Rows from block 9 of the text encoder, named by matrix and row number. Rows with one number belong to one attention dimension. Each number is 500 + 25 x the weight over its row's rms, rounded and kept within 0 to 999. All counts start at 0. Numbers have three digits each. After the name is the row's rms in percent of the matrix's.
# q: attention query (text_encoder.blocks.9.attn.q.weight, 320x320), inputs 107-213
# k: attention key (text_encoder.blocks.9.attn.k.weight, 320x320), inputs 107-213
q.152 079:526551499505506480502532490482503487488504500479520533507471526517536541497501436522496509517509497524473499527475459486504514502506477505516512519512490483498512503503518420482455521472473485491469471487466481505518471466504501507498523502514486502461474472490548513493535508464487453523509509465510490505541514496523529
q.153 114:480515512545503500521523480455491495493481488483521485502492479509507510493469514512516480507515466478438487486486517511474494522451513529521448490469431484523524460514479530450507487503497512521502509484481472452495528534440504509466463514537480534508462519514482460506529544508492493517507517466503460462498491516505482
q.154 104:491491473497507519523488503483512522456496551526485485482486525478504507500484506519495456518504527530525473446490515473507505498502503502524451465485485494465503479487469457480533501482449498486467527502509482512497518560480584494464510444520479510538457497541491472517507482503500493490528509500503487465522471477506515
q.155 095:497528532523478472497507530479475467533473528475518533477516511487513495480488466505509463482485475498520486487462503511502502517499475508467495530522474544523500508529474483498491514501531495460496478500472527502485510495475486506530470542483471487498458526458517528501515518484503512518463522491527490472480494498542510
q.156 092:495460524459487513486499492511504546467495444469541518518484498534476481516524478526513507542501530524486488505497514480515489457494483431476483527509509518472539500457476513541478532456502482489460478501528458466519495505506510478572526493515476467472500471523487476554473513485453487491490482493464492515444555530464508
q.157 101:499536494487508468523484511500547482485534504463455514495485506510472499481542487492582493466498530535481487491493501514516502489465474509508564516546508479469471492532500496553471501464481531442517486492495485494468500489509478458484461484518472497522499490509503515533534506516487494490484485493490527471512453522502460
q.158 080:531517492447492477457477525553525477518495467503491525488481507528501516529457567540509463454540525489458485504461448519517500492499503506480502527465506495452459511518514508524494534535509499484492494466494585511497497541490495482471485514484479492448490487480491539488480494495502505460534550524510523499548493505513499
q.159 111:523547495538493488474505485530476484514453497459527500541454487527553495519511476533561520502486496518504536532519546544528472520460492496491532482524512473522472486502487517535489510495568513506435450485526490509524544547470558483509483458506501514537515524511511494488523507469523483481498455488475474525516530490538496
q.160 107:510465470530497448484500481526546517447489519474495516511478491530489505477480543508561471502496490513499501460519493515486511542470470489481530480487524492492491498495497534508486465506499533469501463488510546501499536540504520494487498497483506485520488480511491538523500560520483497483504490500508506474507514494523449
q.161 109:503489511483518543503538477458522503478542502521521449540506491504492472528528480504500521474506495489506539498530513522511502498508501467531516489466483522531534521458465505452514479532478472503489511472532432495546504485533473448543478477509494541533467475544495482484484487472498533514511485464492505534499519482420508
q.162 106:524480514516521502522526530460493533506479456464494515523508549506523531506473477516429500488506496506475485508496459488482459505500527475485500510481497476491505456513494540465478548490533477558536489486523494523467470480505489538561506561521512534457487445495485489515460498480496495542489558507485520514480511558511524
q.163 101:539547513491474518487464558501510522505517494497506477507517484531473494479512516494497503476544505468489473527526433512479499494497544465539514553511518488486504518492511496538495536464449479485530527495517515524495468510524519468496462500518511520490491480544473527553494490565494547485523477505505521492495480518490519
q.164 093:472466513507514512493522503486540516445440503477507495521522517477504535501552495501485509495481524514498504501489498485498506433512540493509487527510505525465479497501455498476458520478454517515545546493483483508482449546481483535503503482511505502453517498476458486534447479489441513466519494471546501444518490489511560
q.165 094:504500489509448538457475519527523481491502450469516491474526492497475473481472535520519491499501521430473481489466509497523480508486503508523508496516487551525485510507526495487534483520454496533482517518499497480488507483508493468510516514480548488531462490496542481489530530547559477533507498446475481498468477462506483
q.166 109:516453491542528485507446494506507523445471527470488505534541527481517502449514481467463510481490526488538492470525553480513483515490493526457494482509533545532486503486488511504539487497525511525545524499535471557467488489518537502527476470521488516520496488487442464519498471493503531504467485517517567460483521488523515
q.167 109:528505453560499511512490545473517517485479517483508511508515499509511534497512503485483521417492494482502508502486472520493450506521525495495483513513523469438493508495521538505491513518511497524520552483460520533525483506440472514530469513513484519468461519524480525502458541512482516457472507471517504492508472541500527
q.168 106:529528455523482507488502484558480493530490451482500479530456539554517447516507511508451493532501451492476518540497535520511481499513479528492507478518457519487510509483524457490527481543498492516459498469463546466491494436519493512502533481472519499486442468520515492467502555472504520512526487499479485503487501519492483
q.169 104:484453478495516545500505484496464508568484480470500466496481528487480506504554481451469515487473459514526535512505489528478478518505480459502521502511506475457542514521504540525468471468504465523501500496529483485495541495540523541514457506448534538492509529509493499453473503492516517552474473495517468508521467537497492
q.170 103:474514470459546526460541513534527477521437508501517499491554517481513532467518489500469545476492481547464505494471537479497526499543475496507527526496516494487487469532472484517481504538488493475546486509480478449497521540504507544496526489453461508447479501477512528502510478490487493490504525431453498504495447510476500
q.171 100:526511492477480502501503517470506477485464476478510494504492525495465526476509541491532499510499518546456516481507476437498522493449519522523520493518466490484521472533518471494483491455524463512477543463486507460516512500497506526528503514512478520463512513503504536489494482508467457514491506475520480513519479569535494
q.172 103:466416480535512507509548468511521490471505476520506486490499522496466471490515498464510475470436551478502524493481544459555518432499486516460514496458510518486485500501467490482517489535491484486472517549468482514458513488462484528485471508499478491540498519499541497473518504460509481457485485474499484456511508469531493
q.173 099:516473501511547551517468481515473522492494518531495462480528494523481501514486509524493487478515505489474525489491527495472475517495511492516492488481472467508493462531518562514500472522505507488531533483514492525459499571449501512528463524483517501526553534474479485501482480501478526480527530463523514470469484506514469
q.174 099:495514440517486511519525466482491507518525473507481494491484508521508492531525510519524500484484516480505508489474548505491447463462484511490498514501481509464493490528503513498507479509554530535428486487467496439553526510493474494492451498506442503498489547520513494520544526460464504490481459499507511464541470485514526
q.175 094:498434473499539519502514527509484493494472538500476473513512497495473493470481431481455504516483488474519526471504547504525504496506491507519482504487585478487498478494455497479538481516505523530518487523477495477461532534547557522509536487491489517520506503485525496488507461440480480516499523503456515448490518463494522
q.176 109:504512472507523480506524507527497523443553514512492426487487498526492485509485505491485500479504469475527506503482542482479506520523499524500521517503517505498523516472473467485528473535511502467507507503492501522543461476484462481460508510556460454502495558540506470470489482467449519466581478545492524544480488532507484
q.177 088:477516530526499502458487511471496530522540507517513520536504502470481466530482566452507434475496459511484518495493492505526514528535469476455484522461478510505521484523489541478518510536484497482502508545526483490453495510521500483466476536497502473497462484478511499515454529515523497542487523515475481536492519489429518
q.178 112:522482490514561497508475527454511476495467520478516523492490497516505446505463520489498483479509517516530487470458554446524473502552540531499483432562475534515522491509484492520523494493487523499464464495538502524501544501466459519515503528513516489522455477507510535479501487509464484519506517513471511491472466548497449
q.179 101:437553509487519536525493465450512513513517468512508460518516494490506543476503521525482489486518541501513477464505536466512488471503535520527539514491466501509560524519514496429534467540492501533479477501526472527497494487485485531483511502533530535452506510502490514503516458487497520513542485501473512511495502466510546
q.180 100:500541479430473534486485518515472489473466505527512479466564488469524504509491479515455513467465463468485461528488496506506488544499490514460491539504493517534472485522452507519496507463527493524539496508509471476528542485456510490461494492480481499507548561517473465503518500532452527466488548502492462504489486432493553
q.181 104:526527494493499459540481488479469562510543507503494496516450500518488518465522508468504473507506497532533504515531472520442511516487512501502501458518509466499528485497534532520483488509488498497497506513569491547501489458519554516520466516521550477509505507502443484494492506516513504518495475558530507531478545540515466
q.182 100:496522482503539445525502500454477487503536530483499498466497466501506540452450548513518509512510509488477488478467506450468509536513532528494542524489502474525524487539504502461507483480497528505529452506480520499471508520497477538471470539513506501476524515524563497500557466516512509540544483506489499492520441528554485
q.183 096:529501474520519491504456477511486518498522526528476519471488483565494508559504452480484489516503488495501507522490471493479452563507491501497465463524511451502498522496518532554499465489538537492522486476544544501482518466495491522537523472459505483509523508507489522475492538521540510531461535520533499491499500510508501
q.184 097:506530485436469481497488545502554514478519531491503463520549532480469551445485528518527507467524498514471487477504458463530535465514470464470515504466512485438528496491526543513502514524500433550520509475520492466540528534490487525546495533528495466458506524512437480515494505478492521452515486516499515523511489548490514
q.185 111:482517462546465534486511527492512509512498468479564506516475497472493494471456520522458499446529470504503489464475495489518473490536475452529513547500484532441528495496496519469512512495474483523465475520462492509529509519509482505478488548522447486488452497503504492498488495468492479476541478459482488523482480528524511
q.186 087:519510524470496478477496537467530464497466499488503474508538476463473521480496486556522489515534504508450506467518471483523464501494500494554503534458485478461520498474536537457500493484515521505484484488503486526472488478527445480540543519510520511495530496484487541475483476503519476487503509505465523548505525538465487
q.187 110:465499501491484560468435507520453485515511474514522491490506444526444486515497497496564512495494532468498531493505509495504469510489480499538500492498542507453518488536482485549519520468501534461485492492524475512507523499496540480471471459496475529498506538517536506481545467505512506520490473470498500477520487507516473
q.188 099:490491521500504493485540459495522495441508492516515490513452524519524539571515476453469499465525492486504513522532454497520502481481498482475510513467468540518531556472519472491488467518520456518458497483500487521515495486517481489498526502546504502482481503507509502442442496478494474477521487534526507485528547489523512
q.189 109:498512473504522494505464505479520463516483543509508469484521496489483486487457542504490446485537472509520474467496541499478503528493579569530509500499475517529508464547486501461527490554519485510508521498515541502468511516474472536478482519537495530528503492449501518480483459546540507484537521523500522499502466523530487
q.190 104:490535511528454515511505461480501483528484451526514494514509505508440488484541517501514488490504466466459479517479512511501514493468466527513488469474449476536510506522501512472524497485469515511483543506510495453476539490492505511447508514496520524531497522501496525473518519519544502488473520454473462513467509496478488
q.191 105:516514498512497455547469577523479466526468499525524523478522503497524502509469560525498489495491528483521495460485517526453509519506494481508487490491459496522483499533537534488543529492515520538485523492513517532480534500505481527482502550480479508518506521461493533507483496522491494476539512504505537492516486522556492
q.192 103:483517501518536532488538492496536479536504458489502516465502534470469499478553500464509487476446458540552513528510493527504490505519519510500493518453502502532489514487492529516465516532506535499524519484544484520502486522539476501525496547476515511508515550473496538451517502437459519482519490499493524545518533504466436
q.193 102:500496535502514514531510516473476503523510477496513502497502479493466468444513508489500510505454534453516513522508495463486534472552519507498462462490510546496527523504495518550483484502523523501521470520525504465469470501536504471537496537469493558448507501498489505482461464491500511513523482495501506530498543549478434
q.194 097:488473502505482477478493576512488515505500458516471454498509492504526518527508500541521568497524482470492519451500483482498488501552521494501512539432513519532528503490502514494489504494530501478470469513530464528503498530525520521520506478448485531528546492502497459475473531527506478454491501509517506495496481487481524
q.195 102:502503492521536485473487513519468514490545530467519479529493477493486501476528514506532534464503446492510510491544479513501484465522469486505532550517448482496524492494509461493568509477532541465486538501498530521553478518509519503499521502498499490507537488510480526502478505510493518451484505501525529526508473487531544
q.196 089:489451503497515449497505489547523473500526575515487512523505533507490495496508509503488516518517523550522521509492502557487473536495511512498551481558488510500488498545513479512549474534504501489505472488483507482514489491489484529503523482574487476490491545504505497508493503478450475523510497476509487460532521512516520
q.197 104:488474521501513508458557491502514517511499519519499525506427525494479492482499509482458515455521452473505471492512459489501471530526533492538508556509516477520484442540522460460505462539492483536518455528488434489428492507526509493510517530491483461503511502490525507508491496511513515495502517543484493490496455501529513
q.198 098:524561495481464485506466492565495539424522483495485463496514483508523485498542459489526513496495513500518505502538471474498501460520490510465508563450491493503476487456510499489498509510501514474543495475501504471544498504498498479466509488495497576487499514498470469473489502501496529473479540448541522463510529512472504
q.199 096:499497485485482482519486546467465510500509448493527513464479509553479482470525485496509487502506543452515515462473514484488527479535484517528501516494469506496508494464478479511461508504471535484504489530525526523507494519490463488508501496506523498553479478486452450498518509530506563504522484516475472541477513529506469
q.200 100:486499527506526500526471479505479505529495477496552480473502423492485470480492545565500460463505498447525490501496499453497527427512541524519465483488524527454468504493506474536503511511501524466504511511479523483448500494493498450507498507469511532504498471494486522502511498520541508523475473525485545493510491523521506
q.201 118:524501449497531442522483519508479469524544483547516486460500460532520474516485500517522487549526531464454552497499494498499518482481530544564487524553517538488541542471493513538486481453508510464508523549521500469486512524491530491528498499469455545497539525497458467489471489519548516515552482479497469506506536506495504
q.202 090:493472488474531518494497476509459495522477514478541513495463458487493520514503479527548458529495510539514488518522524512501482463514498453512464439462473495508494492486477509564520495483493510461474525527483506525522524533515514464491470470463489537503492446528522514471540519513534484497519504513521523561520479510508506
q.203 094:525468496543495504494499490528491498549496489516487529466498477491479523489499465455485522494502545479528519526552514508507506454486514511520496543518447480462488490524489502554448499525472475465473512543466492505519475516515492473497485523415525518524491482507510543450530500482521514520491492504456530513500507503480481
q.204 108:514530493490524527502468456497487520512495492489515509482502453475505509527517504550505509479501484472460476505498495494516511467515516508508464475440464522462468491496478554506528503480495482457518537547550550488511524489515502464474482473473489520526522519535489482500506517473521486471518510461507527530512484497529533
q.205 085:521501541523452537506505549505514510430513499472515460481550479506492525510464504520494517489521498502514519466535489487534493479520491511490494511469490503530489482475506497460490542466519559527492528467489487498520471534529513468515475478472495502519465469502543488493514476499491513502437515476516478491527549479501453
q.206 078:494466530479509509482520503472540472566455519460511533485505499435501504495498497478470523550504537529515476500487521520488479512504545477483507515495511519519490488546503496509493516484494464484472518489515488478481511476508485491502520509479492525495480500478534508463472494534482484516516505496522486514533507545559468
q.207 108:507511545519455530487496465457522500495542536477479492488514522479545490473514480477513496493504463474472504496514489494461504514467518430474525603476530484460470498520474500434515545505484498479540514519504499473515489519508496484452502535460529488502493504535495501499488490514531510484508481478513516508532491517525510
q.208 092:482521492483491471512520487492475477502502518518542453485469541511512482514483518472464457519493465507534503454521475510474465481532485513524518481484556473529474529484475514475532491511483505468574475490500455465459525543523476523530509472508500512476483523490487475523471504452480524506527521532511514479515510491517555
q.209 099:529499517475488496520488508528510489531516468505489469461517484473466534527492476480505499509496454478559533484528505519513524550493452526503502558460522525525539497495495491509471495533476543480477504490495499512477496506483506493533468521462537494505522518491484519514485515481536507528511486543485563538495503466498480
q.210 102:522519521544509472511480519531444518509521514456518464497494505529470518469504519476514523504477545466522544443538499474487497461517543522514497480510491503486512495484530485566484509502498487481507503524522437472495498513513492481513539523494445513465467469506495480509508465520485480521473531446479489483518504499505493
q.211 100:449427508443518494518488507504479500552498523496507541537463495499472474487503470474532485502508520499555506520458545504483499550481477429477522477486486515492492485510480446514507481524484531447507480544480499502516478523495509518510521490482520508503518521528490534463518515503539507480521480540527536503502520504542487
q.212 105:535517489484484503460505455469467474529521495522504462497540482486530516531516489491548489514491457505468503515542481537477522498457507534545506518542523501478549564469506483492517477498497501521492532504522514495472515505492527505511523513501496518480529499525503495520482543495526471493520488555463511539483499476457544
q.213 105:470462511468476540504503485471516495531507508513483519553475482484505483528526523489506505492480490472515469526444502510452478577493479477497464461467511505497499480502503520524466506515469458517496486521503468492491519481515475509486510501484532450504541528542488521492515515505536477487534475512468504476475456482539517
k.152 083:512454469520517502512506499512529497508501442531455471521524476518550437451512537475482486502543487483493481504520551518492490500500528533519508528518489496523490495512462496529544489537482495516509499521535509523473502531533543478483513474489462479497510542519482483544499477472483508482505529549484490475534512508517473
k.153 111:526511523469525495527509516509493490484504459461525508491452466531491560549532472548497497557516504484527521508451549507534514522567519477509515445524514518482494538509517478494522512484524516513515464472485489489466488538495520534522477489457514478519488501518487514485500476488497516471527477478515500476483497471506508
k.154 106:531518513489482495529466512548533462463523480521504483479471459498463532485498488493494490512475520541547469536481535507487507543500509503523524491472522470501460509567468475544478519509493477495524515501511487487475543497549528518495488513515558515478514533497537521505478494485507505511531468494494526542521501530552525
k.155 094:482486501500533532503515473511510498485475483548487493539501495514479503494512527497439451539551511477497513457502525545478438460506527497507536467525563493498507460491489507526512453518505483545496533514517476531497483515492499461522505491499440494486499510522488470469475510532509471454512525524495481500512530487491504
k.156 096:485521516540482469453496510521504463509552518503513516537496490502477514507476510469512525467483471471548549507492521478499467496482514494520488508495519543486469462502509539467476502461490543553479530487464482516485485475462445480529544526477496535503472506492516512488472513565509499475456479527510514482493513452513486
k.157 107:497480516503472544483507522511439497540495491512522518460489492520484537486472505438497482490502531501529493472469529523466478475520497477491480519491481499514453490501492495491509569517505482501483528553452519492482467529526522481547501468495528499488551516526501456504494482481518480466477500518493475506557520496465526
k.158 081:436476509517509516481458498509490483456515479529481499524491517467511506504526491497502521497484496519519448437494486507512495499519502489474491520511507518481472489486499539496489492529485473497501522568491453497520530447496461512509506510517497526472491525464501474532563502490491494456525539487484530500545482577522516
k.159 104:526494459544522465491505527482516455476499504551482543476491500498503528497553484508487463493492472516480475495492496564510510449534490491476532503465491477484467477516478500419521498472495473488520493539486540463509509513499512504440484518514541516492524506495513520497515477458465479480539511533524499475513500513525459
k.160 108:480482526511481490514493521488440486520505541542453481485491493533472529533518446509512508457458492512484539489479511513461493493502485488485514481469504494498471507547517474514497491506514464486547495543490451433474523498497522518531547525476499525480525474483515521462525478542494497471493490505454489522488509475461502
k.161 114:507511463491500439470469503461506519527500518464546529462502499539509475499464491551494525514477471508561498553519475492482504562511494489521472496518517504517478511518468472501508538506494540469489482508483532491491484540527476487514495513488515500505531507533515501520478507491490472529490468506516501527486531452546479
k.162 107:462530527489553506462529518524481489503509491486530518510531516502547479540540496511508526497544515484547500441507525470525497516515492512544488538536505541471497467463529521515488445511510490514457533440487492516514467493503461477526524487499483507497448520489499477506496473476492505513468526527508520447522511530539497
k.163 103:458519517500480459444494515496471506502508520453474522510497513513500509511469477457521504471493534517545540428475518485502479512522458471487467538493501493508506476510487506508495531527519501476469509538459477467492508495522491492583489458506528495541537488500503482505474503490501473492472492466532479488500477508506511
k.164 096:537505519514511460480483477509536515484541523484489478545489478496494498475500497480533535525535495475518521510524529442464494515484475488555530520501527501494532507501500479550499469490449470534512454505514525483501533459503498465494507476515513511492493535562525529533506506496509491527512483505515489545498520492535474
k.165 093:496505494512521519474481482515484499486449520482483466479505524465500514535528447537465509479482485597470482479472527501505466492503531510464524506475525508513516505466491527471517505538548497553455492481527474491547518494528470483560505512477480506523494459489468514515498477465494525512496496486527566498489475482498537
k.166 109:506568494525506531474508545511520506512519527521478454440531507509495510511503475536508492526512523477479517517533503449503477493484506464504523504516548474486503500531513490484459501491477494516459514447504524475522481482506516489496478496464482481488514530545506528482459499507525505518535516537521460480487513471476513
k.167 110:498527511486545479443490517493493492501501507530524519500457494499489512490504494486515504540521518479538531437487499474483483533542444486539520508489471496503509519509486487511510493462507490524505441491516481456555509514508487486469517482498523538517479538475469515524509477495468499490477503525511471515532491486480463
k.168 110:475470453477484469496482485507502488507448507481557492491525475506534494515507504534476473461496514501469484482462467474545489529565528516472519461481524475506516534509530497511485505501517509454466513476500467507507511510481518507494512491500494509489497504501465509546510478509478489501508480476481524502488485511463523
k.169 103:515497496475468462507508486485474542498491499517535544507499508467524523501489526494502501515507506472482499519484488455519510512536494529506506513519485510517527497462492490513511450490499480503523471491503517489532453481526535483476494529534528499488460511484530516511484510532477495539455480473514511531474494513511468
k.170 106:539440534458461488511482458485508521501517498485466460455500491489487491493472525494492499543506457496495492495543480498498461520503487505523489518510454475550493510439482473500517456513474490531522507485526506537535515483536511491495469521536513532496449511503467536491505481482445505513543521514513499508493533514515467
k.171 102:479554501488521527565544481499487529499520481490465460468507507531507507507457535478466505545474499505537505514534510509473527508474485540546502537524479531520524516478494507530558498511496482536509493512496467549469487486527482476490518493487483493487472476514494491510523453506493513489455510493480457509520546500532484
k.172 108:572479539509457514510490480463496502492494510490527514514499449471502480504495473497461511488524475506449550580489513497499480510510514557508455475483506516502526532480519525531521491439507484539465507509489468504521461458481475508515493512515451486470518512511485507512457518494500503491487523547490470517478493483514528
k.173 094:474525556502449468529488519463511468519508539483498504522501510487456500521484499517469503491474497508498546474499521492517529514519499459512472459522492480460509510499507471494511496479521481527475507487462478495510478454461485503550504526513472480503510516512539514496530526504513470505531531510482506528466516535540522
k.174 101:499494496532488486530498505528471485484507464485529527526487461446530538501535531502492503546501512478489480510478515519514524493517471525497465518482486529497460551486522482503517526420494474530458495498472526517474474506464460499500482539500495527441486522521479484529506463516495513522465492509517450534515505502475481
k.175 100:579525489488484483557518515486545481483543518511498498462512481477511495475518475532466500551502545475497507571524484517539479485499535506531534511510506503503524506499502479543469467508483494464499545445502534517505503495503468488459454535519471508477508517499507496488456516485480513530515523560519476552500511516528490
k.176 107:506516503468530462465523497467540467509488469481517508461493551520483488511461540493486511561475545471530535580471500490463574510477483512536495488523489476474500518550499472508452543471492529474538470543464523490453510521496518517485506505490492525498540481502500542440531503560470449503495488518508490508493498481500505
k.177 087:461462495546489495452484516513495500488498508488494502507482510499498502495504501501515498500522483519484524500492517483500491570510508450476504498477515538514484505500520541507457480479537487470474530508531474497521522446482486483598487513502505532461473490470517524499484521471530498482528467464533511534482414527465506
k.178 105:489534509521540489472520511517476488490496517487553494495524516496454524495497511481482509508504517507485525497509501525441448499492464501550498502449483499484503514527484497496450509498508497513512511470503480514488443544485491516507533499459508491501505530527523492462490519467454484474448459523530511527475518485502514
k.179 097:466480521501489461479491489463534516493482481451497492490486509476486517492471494539538533534474482487490520507466518501521502570481519514524460489527525523509523527509524501489500472466494501503478468493443525483473529478517502516503500536499522514524479525539530517521511509503483534538533469491525506492483506508522477
k.180 099:533517527486520485446521448480495479510515495536475476532496512510520537506481507511512522505493526470548473490490507519513523446533505489494531503466507517512445478503523528474519510530491509511516481500509534501491479494505499505553453496553504535472500479454469524479506524500509499476494503477501489470517504527515469
k.181 100:463529508482510512482543526522486456526497512473497488511510525535515515520470493497482506519490529475493527485510518485509503530501509508518481521513538489478511516520497503479456519525523496489477470496477480485515485486507515528492521500475483487480516473518544520481473493554512484496511505482507528441471459506500527
k.182 099:510490518477505508516544516450478502468447471471462500478494535526481498505521490471466494532503548436528521494473517541508509504487474515521489497545470495489519477481506466527488468495496507472532522520517493523464469540514549487542506514477475474542505468500497476488538496519467525433455494495514461488520510475513519
k.183 098:473511472539487482481507531466484518524486504529482505524502459498516467512499522466537508480513547507490528422523498498496515450516485525499479464503473473464497520524537480489500472507517506474517506501499483475503423518483516504449478447486530539502531503487500485540532555497498505498486512540456509490521523516519455
k.184 100:522507528479461478494552507510528464489511505498483491496433526502475528509435511494472529577477522467509475479538506500498477544477489497504452500512490540477519508537509490495485478470482497532497486510507493511511516483518512495470489477520547543511422501488488476531508455525473502491493508503489514501505514439499468
k.185 103:492471512481554458459512473527485495486489461500511485518517481498519529489499487506460472527469480485500515519491547489526517555534498558493466513527489519527510516556497524510486490494538523522477488479501463510494559483505450502535513528505506545499467517491458493503460474498446508480478499503531480483508520472493500
k.186 091:508506497472515475526535513470501556513503515473486486473489535537521493500463496490527519483508505529523454494523463492521507488522501494548470496517538536460524526501530510542535468505461508456542499523469514481501504511519487531461528501494541517561479524507514460523506520456493533504519448537515522499505507480518482
k.187 101:495482483529492465492487544478511501489494470524529526484511507485482527501530497550526451504499526544528506499469541508497488491507508523468476475512479485518533486506485503489512525500497514512483555501504538507523514524467467468500457536454504515480544512500490502513488523478501513447493521496568481552524435470501480
k.188 101:474499467487489504530498496491514520516547489530487495542496480503542425471520513525536525494491505513512469501528500483504500489484520508464499480539520459459488511511495500520507508536510493469501457532474452487485483502477466509429517462468437490480551509498521488523510540474503457501522535472501497466491493515507519
k.189 109:481502546475494523535500502508496523501489480476514484482492522498451556541542491473508492519504533488489467502493513532484534468502471468513470479493520469492541506486481475535489469472498473485480480529441503487489492488507529519522488475499508499503523500504547518456527508479450488483543483476466509517506524546489558
k.190 107:489509512528461505515497457458479487507478510470520481502498500505537520524489493468479551525495513521476506531476486552540516477558509483464494461528514523489496526499510512498522513503541517471528445504489475474485490489530520542525461477498563493509507472497502451513488511479521505508497457482462479507482486491510500
k.191 101:461520497484527535558533518496496527511521508486484521537528507506495517508521462507478500516501467512485469483541487532498524467532474521538480488525495473477490510517496499549527477494483428514512508533513478504498497522477473514493501493517516504494459486518486494484499481506511522515497512482476496501491543533524462
k.192 097:522490499492467488493534542463483470517486485507447492504485470511489509508487474531505500494515502531517526525428539509489520519501482494478512465474476502536522519524514509503505488498513530542494507508507511506519516535441480488527499493530492478448539489530517487482453496519464529523514530439538533444501467508486523
k.193 093:459429505513531518530543480506464501490489446535508489503482510496525522522473509532411485461519470525516514491552519536525493550484472509493497508534455466504504459495488499505518512491508526491535505476517502541479524520467501467514492472513491477477495442481471496550509504490497498487503482486493571461494498462484466
k.194 098:527543509504536541484500533473513511487470525493549518467498505551464522512513510481507523492484518485473530526465514518488463526493483509523545464493488561550474493500475507473504511503506523543521507501530530477531516463491479503477468483498540478463463487498504523509506443515510502472504462494509462532504491472504495
k.195 106:505518499480523473493499511495475515482519504515491467489496469519470500506517519516510521499521544545484502531492512482486531514451475539521489505540481492536506469444489514488506471528492467462494504501513507478502475504507551485541484496534500467475545526508480481490519475492502478495530487496478494491500535538485501
k.196 090:486510494514483504479500498502536523484511443499516481475474493512507506465516471535505480485538549486488501518500491470490554486499502502493456482450493479503507477471493477468506492463462501480525495526493477453479535512513485452512507507469527501502511522491497516472494508487478534439521520485497506518531476517506521
k.197 100:521513475517518457455469511463510464466482481497519495510551541468537537515482505487516519548462517493479526492470491524504508467495522491511527537527517552520517531514511497470485519492493490480471554498486539499470512524450512480515506508456514496465497497523474493506517508485517503498496521481447521482500499463515538
k.198 094:509531500503520505506531549511499481523501522492539499527501472516499502482485498530501508443510502523484514518461480490500503537497458450526500467505498481488509480485506529501453469515501495510495468537517509498528480438509472493484480468506526500481513518481512509509474501482509500467521474480477490507502472491494463
k.199 096:490496493437517516524521487496490466515474582526517477514522529544525536474513514530494493475516492494497486489524487482544487462486494568473557461518492477456520500499496465541463476455483471508532531506543523497456516437480488488546522501523525519502503534517517491524515461464513488481504514496465523477480519500454510
k.200 100:482528455550503500466530527492484547507458488535469500511478525524498530501457485455472522549491484483508525508506529502479483532484537521493506502537455512458449502519504488497463457526518504521503482482538523528534489466538517511481510487537503499528481484470501489534514516491494522543498477464489550457489489456496511
k.201 114:440459504479493503525490518520520541518507485491513528500497509525501521458553447476460502470540505503516505537505505516542468516507532514444504505519486452478478439486450463477549553489485449481489530517504496478526520499481507476516449514492534517520482480473549498507487473546469528490485528487488521500508487540491501
k.202 085:500522504470512493486522448501498529497502521461500524537492461459522508478498542489465544487491492449516508495532495550499486531544503498515485530485458501515464540483498516523477472529520485524496487518476514508537454467524514485470471546538524459524504501492530518487469484547514477526463470495486503505512519495528468
k.203 088:495492472518546489457517504457520461494481510506505481476490489488508502483448524480418488474506483468474513531477521503490480500511493495499465482512504495518476509484462493516504530508527455543469523487495508483503469510540507517563430458531481504510517517490473515501479476541522522485519492454517505491503479481484504
k.204 107:495492456533521482501481515554510532517498530463494550503486507503486505478464516451527522500512497516538531478536518504530443501501498488501511520524458486478473516488494478551449492553511460532484495473511477495553462486549504517482479489500520461558469484475521522510483513552515504522509500535502565500494551470489506
k.205 085:496515516499467548485509513528484459535510493510504485490493476521501460504457535501461516472468513512487510469456516506473503495489501502529493460477472491527484465510523565498504481517517527517505500491527508535523456508547477482513471466527493465506469473508459518481530514498487552536495510507509472513488487515516508
k.206 081:485486453573503488470493452500489505491491473516498518501480497488491508488486498476464515505492491498498476476511504535493496493510477467490474607486493485509483474531496506522464512498472504529498567486462500474503481566526499510505496524490510517508450484493496515489457511551480537503531491522509502549563474491523502
k.207 103:477498492526525450472462522553510458515488523489518499504475468481512472518490528504494479512502529519498521512450508485502489521507498508477518518519512501555507473518513537491518438545509453518420539541434522492508459507531508517500461468513481527474490521450501493513487506484542536495571548517489473488493484527491508
k.208 088:515530479518478457501519515481523509480517505480541535533471486504554555507516478491531487507486506463485510549470521453512546517480498513488494469503461494496528497493520480496507519484515515493468416521523486513485517495469466467479504505503486502498522514505526499486480476470485511505528494488489494519467502484501475
k.209 094:514487516537505486478526487421486506549477505462477515473552482479492508475484501515472500500505506503481485499450561476496477527467526497481497462515525496555471543534522554493499482487541500541486494521513477480507498534537487511502491461508477476492480522489535492498500499532473446506442510436506507512486474466529494
k.210 104:497530513443560539479494478500489517483498488532553497494472466515522491478515530541459488472541476470505553522510511522499513534533504499511469482496473490503486456518484534481536471515506516473540504511491502485529506475485486509507451520498497516499507489482490513526480496498477527503536496525476475515546461564490454
k.211 099:505522505522527462497518464476519481499477537471463475464537485479499514475529509546488496527528503464473499531532450484541510523494463517481534484535481529478501531479484469508492462524463461453482510548506523484461496484520511488477499518517508519495514540488531513469477491511538474475443504472486509478497495453515482
k.212 103:466521494467480507497463517523493555477507488461461488515467494509461478524513496471482513501491520512496456533456488476496505563531531499459510497500535497499498484504513505456556502515511484515451493522490508502530516481475488507483471492508473496482514520483552469531550491510462485505493492487539490452491488522540485
k.213 103:506485504535534514514506528524541498539485476459476487466534512531516482520476517529552475524516515484518518502516510509499473502511496515482514488466474538456471509534496503476484501528528476529459457502516503503477558488544520536482547491486503546546501489470515489513513510490494479465453548493496492468466523442508493